{"arch": "tdnn", "model": "audio embedding model", "dataset": "read English sentences (LibriTTS-R)", "train_examples": 15625, "time_shift_ms": 50, "input": "waveform_16khz", "targets": ["voice"], "num_classes": 2, "embedding_dim": 128, "norm": "batchnorm", "activation": "relu", "depths": [16], "kernel_size": 5, "wave_channels": 96, "wave_strides": [5, 2, 2, 2, 2, 2], "widths": [128], "am_softmax_margin": 0.2, "am_softmax_scale": 16, "init": "orthogonal", "optimizer": "adamw", "lr": 0.0025, "beta1": 0.85, "beta2": 0.98, "eps": 1e-06, "grad_clip": 1.0, "steps": 9100, "batch_size": 256, "epochs": 149.1, "lr_schedule": "linear", "final_lr_fraction": 0.1, "warmup_steps": 450, "weight_decay": 0.1}
Rows from block 11 of a small audio embedding model, named by matrix and row number. Each number is 50 + 10 x the weight over its row's rms, rounded and kept within 0 to 99. All counts start at 0.
After each channel's rows are labels from the 100 clips, of 14848, where the channel reaches its highest value: "responds to" is what is common among them. Only what is clearly more common there than usual is listed. The data: read English sentences (LibriTTS-R).
# conv: pointwise conv (model.blocks.11.conv.weight, 128x128x1), inputs 0-127

conv.7:51 44 38 45 39 38 44 56 60 44 44 62 37 41 67 52 44 64 51 60 48 33 40 45 39 50 41 41 37 53 50 43 41 43 47 43 36 42 41 47 46 36 46 41 46 39 59 35 37 39 48 44 39 57 41 42 46 51 37 41 63 42 45 37 43 50 79 41 43 39 57 35 56 65 34 68 39 57 39 51 42 78 60 46 57 56 45 52 42 37 43 50 51 39 39 45 52 56 59 56 41 46 46 57 41 37 57 39 38 35 46 46 35 56 40 39 43 45 38 60 59 40 47 61 40 41 75 67
responds to: voice: male

conv.101:37 52 63 71 52 36 51 63 44 47 52 41 36 44 47 47 53 43 69 36 35 61 50 53 56 42 57 62 39 31 33 45 56 36 43 41 54 69 40 40 37 53 50 41 35 40 38 47 45 45 45 46 38 56 43 44 41 34 51 51 35 48 44 52 54 57 38 42 58 51 39 36 36 38 51 50 39 49 56 44 51 39 45 58 44 37 64 35 29 43 74 42 47 44 43 49 34 59 41 44 59 53 40 43 42 39 38 45 46 61 50 45 70 66 55 49 43 56 46 36 41 50 40 44 48 27 32 47
responds to: voice: male

conv.125:40 61 51 47 56 60 55 48 44 66 52 50 64 53 52 53 63 46 49 47 50 47 70 60 65 50 57 45 63 46 64 56 54 54 53 70 60 49 59 41 53 57 57 63 56 62 39 64 65 73 69 75 60 43 59 64 52 57 76 63 42 70 49 58 59 45 44 62 66 69 45 63 40 42 64 49 62 49 60 62 47 46 47 54 47 47 46 49 60 69 53 51 55 58 62 61 50 49 48 43 58 58 63 38 55 69 43 69 66 45 58 49 42 50 55 63 60 57 62 42 45 51 55 43 61 63 45 47
responds to: voice: female

conv.111:64 50 32 45 49 40 49 52 58 43 52 66 37 42 57 55 45 54 38 59 47 44 40 47 46 53 52 39 45 62 49 46 34 46 48 41 44 43 46 57 44 53 47 46 51 46 62 42 46 45 46 48 49 50 46 47 45 51 50 44 57 43 48 44 51 47 94 47 45 41 63 45 66 68 46 62 42 62 41 42 44 90 55 38 62 65 47 64 46 41 37 46 42 43 44 46 65 51 58 71 49 49 45 58 50 44 61 46 45 44 46 48 36 50 40 42 51 55 47 63 61 45 49 77 43 50 74 68
responds to: voice: male

conv.19:49 61 45 50 49 67 55 47 48 67 58 46 62 68 49 58 62 48 46 48 51 54 72 68 74 44 56 51 62 53 58 62 48 48 50 73 58 55 53 47 49 55 51 62 52 67 44 62 70 73 65 60 61 48 71 59 54 52 71 65 46 76 57 66 63 46 43 65 72 66 50 63 44 55 65 50 61 48 61 53 54 49 50 50 56 49 54 53 62 69 53 46 68 54 64 62 47 50 49 55 54 59 65 50 51 58 55 51 63 51 53 46 49 47 60 62 52 49 59 49 51 54 52 49 66 64 49 53
responds to: voice: female

conv.50:44 59 52 45 51 55 57 50 50 70 58 47 60 63 46 50 64 50 51 40 52 50 66 70 65 54 54 42 56 48 58 60 51 52 54 69 50 50 52 47 55 61 62 62 55 63 45 63 65 75 66 71 60 48 61 61 52 53 76 58 41 66 56 65 54 48 47 62 72 71 38 58 49 40 66 43 62 43 53 61 52 42 40 53 50 45 47 48 64 74 48 53 63 67 61 61 40 50 42 45 50 62 55 50 58 63 51 66 62 48 53 51 50 54 58 59 63 46 63 39 42 61 55 43 60 64 48 45
responds to: voice: female

conv.103:59 48 42 37 44 42 45 52 50 52 43 68 45 46 59 51 43 69 52 68 43 46 47 45 43 47 41 43 46 64 46 45 33 51 33 44 52 54 46 55 46 48 37 43 46 45 73 44 48 47 41 40 41 57 50 44 42 36 38 46 70 49 46 43 44 49 73 47 47 44 63 47 65 64 46 63 47 70 35 38 42 81 67 44 62 66 42 58 43 38 46 46 42 48 49 50 57 51 64 62 40 48 41 60 51 39 65 41 57 41 46 42 40 58 39 47 42 50 41 53 66 43 47 64 45 42 71 75
responds to: voice: male

conv.117:41 61 50 54 44 67 47 48 40 61 43 39 71 59 44 56 58 39 42 34 59 45 59 59 48 50 52 48 75 45 72 71 40 47 44 60 51 46 46 44 52 46 54 61 49 62 38 60 58 55 61 67 68 42 63 69 52 54 61 60 36 56 54 57 47 48 39 60 48 54 47 68 45 45 59 44 68 47 48 60 46 41 42 55 48 47 42 37 66 56 42 47 52 61 59 54 37 39 44 47 51 65 64 40 48 71 47 69 61 41 53 45 49 44 52 56 77 45 58 38 41 51 63 40 68 64 46 45
responds to: voice: female

conv.93:59 43 53 58 41 39 35 64 47 41 41 47 40 40 62 41 48 49 55 47 43 44 39 39 37 42 36 60 35 47 38 40 52 40 42 41 30 55 42 46 39 38 37 42 44 42 46 48 40 37 45 25 22 63 38 32 46 51 38 44 44 46 41 45 39 60 48 38 34 37 45 40 50 47 47 58 38 49 38 40 44 53 57 50 46 50 57 52 35 26 49 43 40 47 45 48 53 63 40 48 36 44 47 50 48 21 49 22 50 47 42 43 52 72 41 44 35 50 47 48 52 43 41 46 47 37 55 49
responds to: voice: male

conv.73:53 61 56 55 47 61 58 57 50 70 50 54 62 66 50 50 67 47 49 46 49 50 64 70 63 47 53 51 55 51 59 61 54 47 52 70 63 51 51 46 54 60 51 68 48 62 51 64 79 69 72 60 56 49 73 56 50 49 69 65 50 76 53 69 57 49 50 61 63 79 49 63 51 53 63 56 64 45 62 52 49 49 47 54 53 52 54 54 59 62 52 48 62 64 64 60 47 48 51 49 52 63 61 51 52 60 47 62 63 52 61 42 55 47 60 71 54 52 61 49 49 51 48 50 62 61 51 48
responds to: voice: female

conv.10:57 43 32 46 43 50 44 52 58 40 41 63 43 43 67 54 44 64 48 54 36 42 37 42 44 46 41 38 48 66 41 40 38 36 33 49 43 45 37 64 43 45 36 48 55 42 57 37 45 43 43 35 41 60 45 34 41 42 39 42 59 43 34 48 42 49 72 44 46 47 64 49 59 65 43 64 47 69 42 54 42 65 64 38 61 70 49 61 35 41 44 46 50 52 43 46 65 54 60 54 44 38 42 60 35 36 70 40 43 44 46 37 48 54 44 44 45 56 44 67 59 42 37 62 43 39 63 67
responds to: voice: male

conv.32:67 50 53 45 50 50 53 49 73 52 51 68 49 48 53 52 52 91 47 71 50 54 52 49 52 51 49 45 49 68 49 50 47 50 51 47 47 51 51 61 51 49 46 47 52 52 64 51 45 49 53 46 48 47 50 52 52 51 47 54 61 47 53 51 45 53 65 49 48 51 69 48 67 71 53 56 52 69 48 52 52 64 66 49 59 90 53 63 48 48 45 48 47 53 48 52 74 50 78 71 45 46 48 71 48 47 71 46 48 47 50 49 44 44 50 52 52 51 50 68 64 50 50 76 46 48 62 58
responds to: voice: male

conv.62:46 62 47 49 55 67 53 50 49 70 51 48 71 68 45 55 66 39 45 46 56 51 60 64 64 52 45 48 55 44 63 61 52 54 50 60 58 51 55 46 53 50 44 64 51 70 43 55 65 68 64 65 70 52 61 62 51 58 73 63 47 61 43 62 60 43 45 59 63 69 42 65 43 49 64 49 69 41 53 56 47 47 45 55 45 46 54 42 58 64 49 52 62 59 63 64 37 44 41 43 54 63 68 44 55 71 47 62 68 51 50 48 47 50 58 64 60 48 68 47 42 60 52 44 63 71 48 50
responds to: voice: female

conv.46:60 46 46 46 39 42 50 47 62 44 45 64 44 46 66 51 41 56 55 55 33 46 48 41 46 46 46 42 46 59 46 37 36 44 40 47 46 51 41 60 38 47 35 51 34 46 51 49 50 50 49 36 43 63 41 43 39 45 43 52 54 42 32 45 50 54 73 45 33 45 59 53 61 65 45 82 40 59 48 41 44 71 61 44 59 64 45 52 52 44 43 41 45 37 40 38 57 54 61 60 43 47 40 68 38 40 63 44 46 38 36 38 39 64 40 36 49 48 45 58 60 32 36 59 43 43 72 74
responds to: voice: male

conv.20:57 68 58 45 57 58 62 55 45 66 64 53 53 64 45 62 68 48 59 54 50 56 72 57 69 49 70 46 45 47 49 59 49 53 56 69 77 52 47 47 50 63 63 56 53 57 41 65 72 72 54 63 44 55 53 58 51 44 69 60 49 67 50 60 65 50 50 45 67 75 50 59 51 48 67 47 56 48 67 54 52 49 44 56 45 46 49 52 49 59 55 46 76 58 60 59 52 52 48 52 70 65 57 40 51 51 52 52 50 50 60 45 51 55 74 70 45 46 55 50 44 54 55 48 64 51 48 52
responds to: voice: female

conv.126:44 45 54 60 43 42 52 67 44 41 46 45 45 49 64 46 44 49 63 42 45 46 40 42 40 43 40 59 37 47 41 44 52 30 40 45 40 62 43 44 34 38 37 50 39 47 39 43 42 41 50 35 36 61 39 34 41 38 40 36 39 39 45 41 33 64 50 41 37 30 49 45 40 42 48 47 40 31 43 38 39 49 48 56 42 44 55 39 37 30 67 41 40 43 47 43 42 61 42 43 41 40 39 46 42 33 44 32 49 50 33 40 66 69 36 48 37 50 41 42 42 39 33 48 42 43 44 48
responds to: voice: male

conv.11:42 62 49 53 49 64 60 49 43 66 49 46 59 62 54 54 65 49 50 51 47 51 69 70 66 50 53 50 59 49 61 57 51 52 50 66 61 46 49 50 55 54 56 60 49 63 46 62 71 81 65 63 57 50 64 55 48 49 80 75 46 68 51 62 57 52 52 54 65 77 52 62 47 47 64 54 63 45 57 52 55 50 45 54 52 53 48 47 63 70 52 40 68 62 63 62 46 52 45 50 59 59 63 50 52 66 51 58 61 52 57 52 51 50 55 67 57 54 69 45 49 57 52 50 63 62 47 50
responds to: voice: female

conv.52:63 50 47 42 42 53 48 50 64 53 48 61 48 44 60 52 50 70 38 63 45 43 45 49 51 45 50 45 47 59 46 50 45 51 44 51 56 40 44 63 46 54 47 52 52 47 65 45 45 48 49 46 48 53 48 43 51 47 49 51 58 49 49 46 48 46 71 47 45 42 61 47 62 85 50 60 48 63 47 48 44 77 62 51 65 76 43 64 47 49 43 51 44 45 57 57 69 45 70 83 52 48 45 77 43 45 67 45 49 39 47 50 36 54 53 50 46 45 53 66 62 47 47 81 45 52 74 64
responds to: voice: male

conv.82:49 48 63 56 50 43 40 62 47 38 44 51 39 41 63 46 44 55 60 50 39 49 39 43 37 47 37 57 38 48 36 38 55 46 47 39 37 55 42 53 42 33 35 36 47 39 47 45 40 35 45 29 29 64 40 29 50 48 34 35 47 37 36 47 45 57 45 47 36 31 56 37 56 47 39 53 34 44 42 32 43 48 48 50 48 51 54 47 31 35 53 48 39 38 47 42 45 63 46 54 38 40 41 45 44 26 47 32 44 58 40 40 59 67 37 45 42 51 35 45 45 40 43 46 43 28 49 49
responds to: voice: male

conv.25:43 46 62 65 50 53 40 72 35 52 52 41 40 51 64 46 50 35 62 43 43 45 42 51 44 47 34 68 43 45 37 50 59 32 42 51 40 66 43 45 37 50 32 47 38 52 37 52 50 43 49 30 28 57 45 27 36 34 35 42 40 44 41 48 51 66 49 43 41 37 43 43 48 39 47 49 42 45 47 41 48 42 38 61 35 43 63 44 43 38 62 44 43 50 47 46 44 61 53 42 48 56 49 39 41 30 36 30 45 54 41 46 71 61 38 44 36 45 54 41 46 41 38 34 48 41 48 53
responds to: voice: male

conv.75:48 63 51 54 50 67 55 51 48 70 51 51 63 67 49 49 63 49 51 49 52 47 63 62 67 44 52 48 58 53 59 65 48 46 54 70 54 48 46 46 52 54 57 70 48 65 51 62 69 75 63 62 61 52 69 56 48 50 73 71 47 70 42 70 57 53 49 69 58 74 44 68 47 53 63 49 69 46 55 61 48 54 47 58 55 45 51 50 58 68 49 43 57 62 67 56 48 53 53 52 58 57 67 45 53 61 47 55 69 55 56 49 51 49 57 60 55 50 66 44 45 56 51 48 64 65 50 55
responds to: voice: female

conv.61:57 41 45 38 43 41 41 48 56 49 40 66 48 44 55 55 40 62 43 58 47 43 47 45 51 54 45 46 42 66 40 41 41 43 43 44 43 45 45 65 29 42 44 42 46 48 61 44 42 40 47 48 45 48 42 43 45 43 46 42 65 50 44 40 48 56 83 48 50 42 61 43 62 69 44 62 40 56 45 48 41 86 59 45 62 69 50 55 46 43 38 39 44 41 44 40 69 55 68 63 41 43 46 70 43 46 64 40 41 40 53 46 43 62 49 51 52 56 49 62 59 42 49 64 38 43 76 68
responds to: voice: male

conv.5:56 39 40 41 46 49 36 53 62 45 45 62 46 39 66 47 46 71 36 67 46 36 45 39 48 44 51 39 43 59 48 42 31 52 38 38 39 38 40 59 47 51 40 43 40 49 57 43 40 41 43 42 44 52 46 41 38 45 44 41 64 43 48 40 48 45 79 42 41 41 61 47 61 59 46 74 47 54 46 46 41 72 58 41 65 54 46 55 39 46 35 45 50 41 43 38 61 53 57 58 42 42 37 59 44 36 52 37 46 24 41 47 41 54 36 43 44 50 50 62 55 39 46 68 49 41 71 67
responds to: voice: male

conv.65:79 45 50 48 50 52 54 48 71 49 50 84 49 53 49 51 54 60 50 73 50 51 50 49 51 54 51 50 51 66 50 50 50 53 48 48 51 50 54 74 53 46 48 48 48 50 74 52 52 50 49 48 52 46 49 54 51 53 51 51 76 47 52 46 47 49 51 53 50 49 72 47 75 55 47 45 49 79 50 53 50 50 70 54 73 60 48 78 52 52 47 53 48 47 49 51 56 46 72 55 48 51 51 54 52 46 83 50 49 51 54 53 53 47 49 51 48 51 49 78 79 52 49 55 45 50 51 47
responds to: voice: male

conv.87:42 64 54 53 54 60 62 54 45 66 54 46 62 62 51 59 65 46 49 47 48 50 63 61 70 48 53 43 59 50 59 60 53 49 56 64 61 52 51 50 50 61 52 62 50 67 48 63 67 82 64 61 61 50 67 60 51 50 77 65 47 74 54 63 58 54 52 64 65 83 48 66 51 52 61 51 60 46 60 50 56 48 57 56 49 45 48 53 53 71 47 43 64 61 64 62 48 54 48 49 64 61 62 51 52 62 48 58 64 45 56 48 50 53 65 62 50 45 61 50 49 54 58 48 59 61 47 47
responds to: voice: female

conv.14:39 53 61 63 45 57 46 66 42 54 46 39 48 55 54 52 56 32 63 28 36 59 55 56 52 42 50 59 43 32 47 53 58 36 33 59 46 65 40 38 39 47 53 53 35 57 37 61 57 56 55 45 44 64 57 44 34 36 48 53 38 57 29 59 44 63 45 54 51 55 45 54 37 41 52 55 56 36 41 38 41 39 43 58 37 38 57 31 48 50 61 35 46 59 61 61 39 65 41 47 47 58 55 40 31 44 31 38 59 53 42 30 64 62 50 59 42 53 50 34 34 39 40 37 56 55 38 41
responds to: voice: female

conv.97:57 38 40 46 41 36 45 53 58 41 34 54 39 34 64 40 42 59 44 56 51 40 41 37 36 52 35 45 37 56 38 41 37 45 49 44 36 50 42 58 43 38 41 36 50 45 56 45 47 37 45 37 40 56 39 43 47 48 34 37 64 37 46 37 37 49 73 41 46 45 54 45 53 53 36 70 39 53 45 46 42 79 49 42 57 61 47 60 38 39 44 50 37 39 43 42 57 52 53 67 45 38 42 50 44 36 59 45 39 33 42 48 41 59 41 34 44 52 40 55 57 46 47 65 38 36 68 69
responds to: voice: male

conv.79:54 63 51 42 66 50 68 48 52 59 67 53 52 49 45 62 50 44 42 53 52 56 74 65 75 48 63 41 48 55 50 63 58 53 46 59 74 47 49 51 52 62 66 60 47 54 53 63 69 70 62 59 51 40 62 58 44 56 65 60 51 65 52 53 66 53 43 53 72 70 41 56 53 48 64 51 56 49 67 51 74 46 54 53 52 50 50 48 45 62 52 55 72 57 64 51 52 42 53 52 74 62 53 46 44 51 55 55 57 56 66 58 44 40 68 67 47 48 57 51 42 62 47 49 61 57 44 52
responds to: voice: female

conv.26:43 37 37 39 50 46 49 32 45 47 49 36 55 53 26 50 38 44 45 47 60 51 55 47 47 55 56 34 56 40 50 35 43 56 54 38 46 43 65 50 63 52 61 46 62 35 49 37 48 50 43 52 55 21 42 64 48 72 51 51 47 45 60 45 50 27 46 41 49 40 39 43 42 44 39 24 47 40 53 51 48 46 38 27 48 41 45 47 44 52 37 58 55 45 44 38 46 29 44 48 58 35 40 43 58 54 41 58 43 46 61 58 34 27 49 36 57 54 37 50 43 60 64 35 41 56 38 36
responds to: voice: female

conv.67:57 37 42 44 46 43 40 53 51 36 39 57 41 40 59 47 42 65 46 56 45 37 37 42 44 40 46 37 39 53 42 42 49 42 49 45 41 48 48 53 40 41 38 40 44 36 61 46 43 45 35 43 44 61 38 36 44 55 37 39 58 37 48 35 42 52 77 40 43 38 63 38 52 57 38 71 41 57 37 46 44 79 58 43 54 62 49 58 40 39 38 50 44 44 31 38 57 52 63 65 41 34 36 56 49 45 60 40 40 37 43 47 44 57 39 40 46 47 41 52 64 47 49 65 45 41 73 62
responds to: voice: male

conv.112:57 37 48 51 45 38 35 60 47 40 44 54 36 40 73 43 36 57 47 55 49 39 38 42 30 48 33 45 36 52 38 40 38 51 49 37 43 53 46 57 43 39 42 40 47 34 56 34 41 38 41 34 36 60 34 35 48 54 43 41 56 34 47 37 37 54 51 38 36 35 53 38 48 58 36 61 39 54 41 45 38 58 56 35 52 50 50 53 38 37 47 39 32 45 36 41 55 60 56 50 37 40 42 58 43 35 55 35 37 41 39 43 48 65 35 37 43 50 34 47 52 46 43 57 37 38 52 57
responds to: voice: male

conv.102:41 52 51 50 41 67 46 42 40 56 43 38 52 67 50 42 63 39 47 35 45 55 58 51 58 48 46 43 61 41 58 60 43 51 52 50 43 45 51 34 49 47 52 64 47 63 37 54 58 59 56 56 67 48 67 65 50 62 63 50 39 65 55 58 47 58 36 59 48 57 44 66 41 32 50 35 69 43 48 58 41 39 31 52 27 39 42 38 54 59 58 52 54 58 55 66 32 50 38 41 47 53 67 41 50 74 37 64 59 61 56 49 45 49 49 54 61 51 64 34 38 46 61 32 64 67 40 53
responds to: voice: female

conv.78:39 49 42 30 52 49 50 34 39 49 49 47 47 47 19 46 45 42 29 35 58 45 47 48 49 44 44 31 51 43 50 40 35 50 48 52 54 28 59 41 45 53 54 48 51 42 40 42 45 58 44 45 50 16 52 56 50 51 55 53 43 41 54 51 48 25 27 49 54 56 45 49 39 32 46 33 52 40 50 53 55 31 38 33 42 37 40 38 50 49 38 53 51 37 50 45 41 26 38 40 52 40 49 41 54 48 42 46 45 49 50 48 37 29 49 43 49 46 49 45 41 43 50 39 43 49 37 28
responds to: voice: female

conv.27:44 63 47 48 48 65 53 44 45 68 53 48 61 64 47 45 65 44 44 43 51 45 64 65 63 55 57 47 58 46 62 61 49 46 52 68 60 50 59 40 53 56 61 63 53 68 48 66 70 73 70 71 62 49 62 65 58 56 70 70 55 63 52 62 57 48 47 62 54 73 46 59 45 45 65 50 62 48 55 58 55 50 43 53 49 50 51 48 57 78 51 50 62 62 64 63 48 46 45 43 57 62 56 51 54 62 44 57 60 53 58 48 54 50 59 65 57 46 60 42 40 57 62 44 64 65 38 51
responds to: voice: female

conv.105:40 45 70 76 43 54 44 67 46 45 45 47 42 49 54 40 48 40 69 43 36 54 46 48 49 55 41 63 41 46 39 50 61 36 45 45 42 74 40 33 30 45 34 45 47 43 46 48 41 45 46 39 31 65 42 34 51 37 36 47 38 38 39 43 46 58 46 44 46 45 38 53 42 48 49 46 46 41 47 35 45 35 39 58 43 42 61 41 44 34 72 40 45 47 55 47 48 67 41 43 43 50 49 45 40 30 49 35 55 62 41 47 66 62 43 52 40 51 44 36 43 36 37 45 58 42 45 33
responds to: voice: male

conv.35:47 66 47 50 56 65 60 48 50 71 55 49 54 61 49 55 67 47 49 52 50 52 69 58 67 47 59 53 54 54 54 62 51 49 47 65 59 50 53 48 50 58 53 68 49 56 48 66 69 83 67 60 58 50 67 58 50 48 79 68 52 75 50 67 58 53 47 58 65 82 51 61 46 49 63 48 59 53 63 51 54 54 48 56 52 48 55 45 57 65 49 49 67 65 70 61 51 51 52 51 55 60 59 47 55 61 50 60 57 50 52 47 50 53 62 62 58 48 64 47 49 56 48 49 57 62 49 42
responds to: voice: female

conv.108:50 71 52 49 54 64 55 55 49 72 53 44 53 66 50 49 68 50 51 49 52 50 58 71 65 50 53 48 51 45 53 61 51 50 51 74 55 49 56 52 50 52 52 62 47 66 50 67 80 64 72 58 59 55 73 53 48 48 66 71 48 79 50 63 56 51 53 60 58 67 52 71 51 50 66 51 67 47 58 56 47 48 57 52 57 50 49 51 56 57 52 51 57 66 70 66 54 54 49 45 54 65 61 47 51 52 54 57 59 51 56 48 54 52 61 69 59 50 60 43 50 52 52 47 70 62 51 57
responds to: voice: female

conv.68:47 59 53 44 59 57 60 49 46 62 57 47 58 64 48 52 62 44 49 43 48 49 74 65 72 45 55 57 55 48 53 54 52 54 52 63 63 49 60 42 55 54 63 62 55 58 44 58 63 82 60 72 59 52 68 64 55 54 73 66 53 63 56 64 65 51 48 55 74 71 45 65 47 42 62 46 58 43 64 54 50 49 50 60 50 49 55 51 58 72 51 45 64 65 58 55 42 46 41 42 69 60 60 42 48 54 46 64 58 46 58 54 47 46 61 64 63 45 61 44 45 54 56 48 59 59 47 45
responds to: voice: female

conv.115:51 66 54 46 52 62 59 50 53 67 51 51 56 67 50 54 60 51 50 50 47 50 63 68 63 49 57 51 53 52 56 63 53 49 53 68 56 59 51 51 55 59 54 60 52 63 51 65 75 77 63 69 56 46 64 59 49 47 78 69 46 77 44 64 57 51 49 60 63 75 53 64 45 49 61 54 62 48 57 52 56 50 49 54 50 45 55 43 55 76 55 48 58 61 67 60 51 49 46 49 60 64 64 50 48 56 48 60 61 51 58 47 57 49 60 67 53 46 66 50 57 56 51 47 68 63 52 50
responds to: voice: female

conv.45:35 57 55 45 30 59 36 57 39 54 34 38 54 55 58 35 58 34 54 34 41 49 39 47 40 42 30 51 51 43 61 64 54 34 40 53 41 58 40 40 39 36 36 44 44 51 35 53 51 41 51 43 45 62 55 38 34 42 38 58 37 51 42 53 34 53 41 58 38 44 39 60 52 40 58 50 46 38 41 46 27 45 36 62 42 42 58 36 46 46 51 39 41 52 47 57 40 60 37 39 34 47 56 49 33 52 37 40 57 52 24 37 51 61 32 45 44 55 51 40 39 34 43 49 56 59 48 43
responds to: voice: female

conv.81:65 42 41 50 47 48 42 49 62 39 44 72 39 42 55 54 38 70 48 69 45 43 45 49 44 54 42 51 47 63 42 38 42 46 53 40 45 45 55 69 44 44 45 40 49 47 65 49 43 37 41 49 44 51 41 49 50 48 45 49 61 40 54 46 37 54 82 49 43 50 62 44 62 68 50 59 37 64 47 46 42 86 67 45 66 62 53 65 47 44 40 55 52 45 43 52 64 43 68 65 42 45 46 57 46 47 70 50 50 42 42 48 42 45 41 39 42 43 48 68 57 45 47 65 44 49 69 63
responds to: voice: male

conv.0:41 72 60 52 51 61 51 52 43 75 48 41 50 69 51 56 63 46 54 45 52 54 58 73 56 53 52 51 49 48 49 62 53 45 46 79 56 54 45 45 47 46 52 63 45 66 42 68 74 60 71 52 55 51 74 50 50 54 63 67 43 71 51 72 53 53 52 57 54 65 44 68 40 41 66 47 65 46 49 51 49 49 42 53 50 48 50 49 48 55 54 47 58 61 72 59 46 60 45 42 51 67 65 46 51 50 38 56 76 54 48 46 54 51 58 73 48 49 62 45 46 52 50 47 62 52 53 50
responds to: voice: female

conv.91:81 47 51 48 51 49 51 49 70 52 50 79 52 50 50 52 48 59 46 73 53 57 52 49 45 55 47 51 49 67 49 49 53 50 53 53 47 51 52 74 53 51 53 53 51 50 71 53 46 47 48 52 48 50 52 49 51 48 52 52 80 49 51 49 52 47 53 52 49 48 76 50 76 56 48 50 49 78 49 50 49 56 73 48 71 58 50 78 51 50 49 55 52 46 48 51 55 48 76 57 51 48 49 58 53 50 83 53 49 51 50 54 49 47 50 52 50 52 51 78 72 51 49 55 53 49 50 48
responds to: voice: male

conv.90:49 60 45 42 48 71 55 39 34 61 55 44 63 55 34 48 61 35 39 51 53 53 51 63 54 57 57 43 66 42 64 63 48 60 55 66 51 48 53 38 47 56 51 64 50 63 39 61 66 59 59 62 64 35 61 57 52 58 61 58 44 63 62 72 57 48 44 61 60 60 39 62 40 39 58 42 62 40 55 62 44 43 41 67 45 41 46 38 60 61 44 53 57 62 66 68 40 41 37 40 57 58 68 52 54 59 45 62 67 50 48 57 46 30 60 64 64 51 57 43 40 49 51 41 61 60 42 45
responds to: voice: female

conv.88:35 62 59 61 46 55 49 59 34 64 49 31 48 62 55 46 58 34 60 31 38 54 50 55 50 37 38 58 50 37 49 59 61 45 37 54 41 65 32 38 38 39 43 56 30 58 34 61 51 49 50 49 42 64 49 42 44 36 54 46 35 60 40 57 46 62 45 57 47 55 38 48 36 38 58 54 54 36 49 40 44 44 34 53 44 39 58 37 43 44 63 34 51 62 59 55 44 54 37 38 51 53 58 40 33 42 41 47 58 58 45 30 66 69 37 59 41 51 53 41 34 31 41 42 59 51 48 50
responds to: voice: female

conv.69:35 49 48 44 49 51 42 28 34 50 38 28 54 58 33 42 49 36 39 30 41 55 44 43 44 44 43 41 59 28 59 50 49 44 38 47 48 40 42 31 43 46 49 48 44 52 28 46 48 46 47 50 53 33 46 44 46 49 42 48 32 47 43 48 49 44 41 48 50 48 34 53 30 43 45 34 51 28 49 48 51 37 30 45 38 29 48 33 56 50 48 42 43 47 54 52 36 37 34 36 42 49 44 39 48 48 33 57 45 55 44 46 40 29 45 47 50 51 52 31 31 43 49 35 45 60 35 37
responds to: voice: male

conv.70:45 63 46 46 58 63 64 52 56 67 64 40 49 55 48 53 61 40 53 44 45 53 74 67 70 45 68 52 49 52 43 57 57 48 51 64 77 52 47 41 50 74 60 57 48 56 48 58 63 71 57 68 45 50 55 58 48 47 74 64 45 60 55 54 73 51 48 55 71 71 49 58 52 46 51 49 58 38 65 50 71 50 53 59 53 50 55 50 45 62 45 44 72 58 63 57 44 54 46 48 63 55 65 46 54 53 42 62 60 47 58 42 53 50 69 64 50 49 57 42 47 53 43 47 59 56 45 58
responds to: voice: female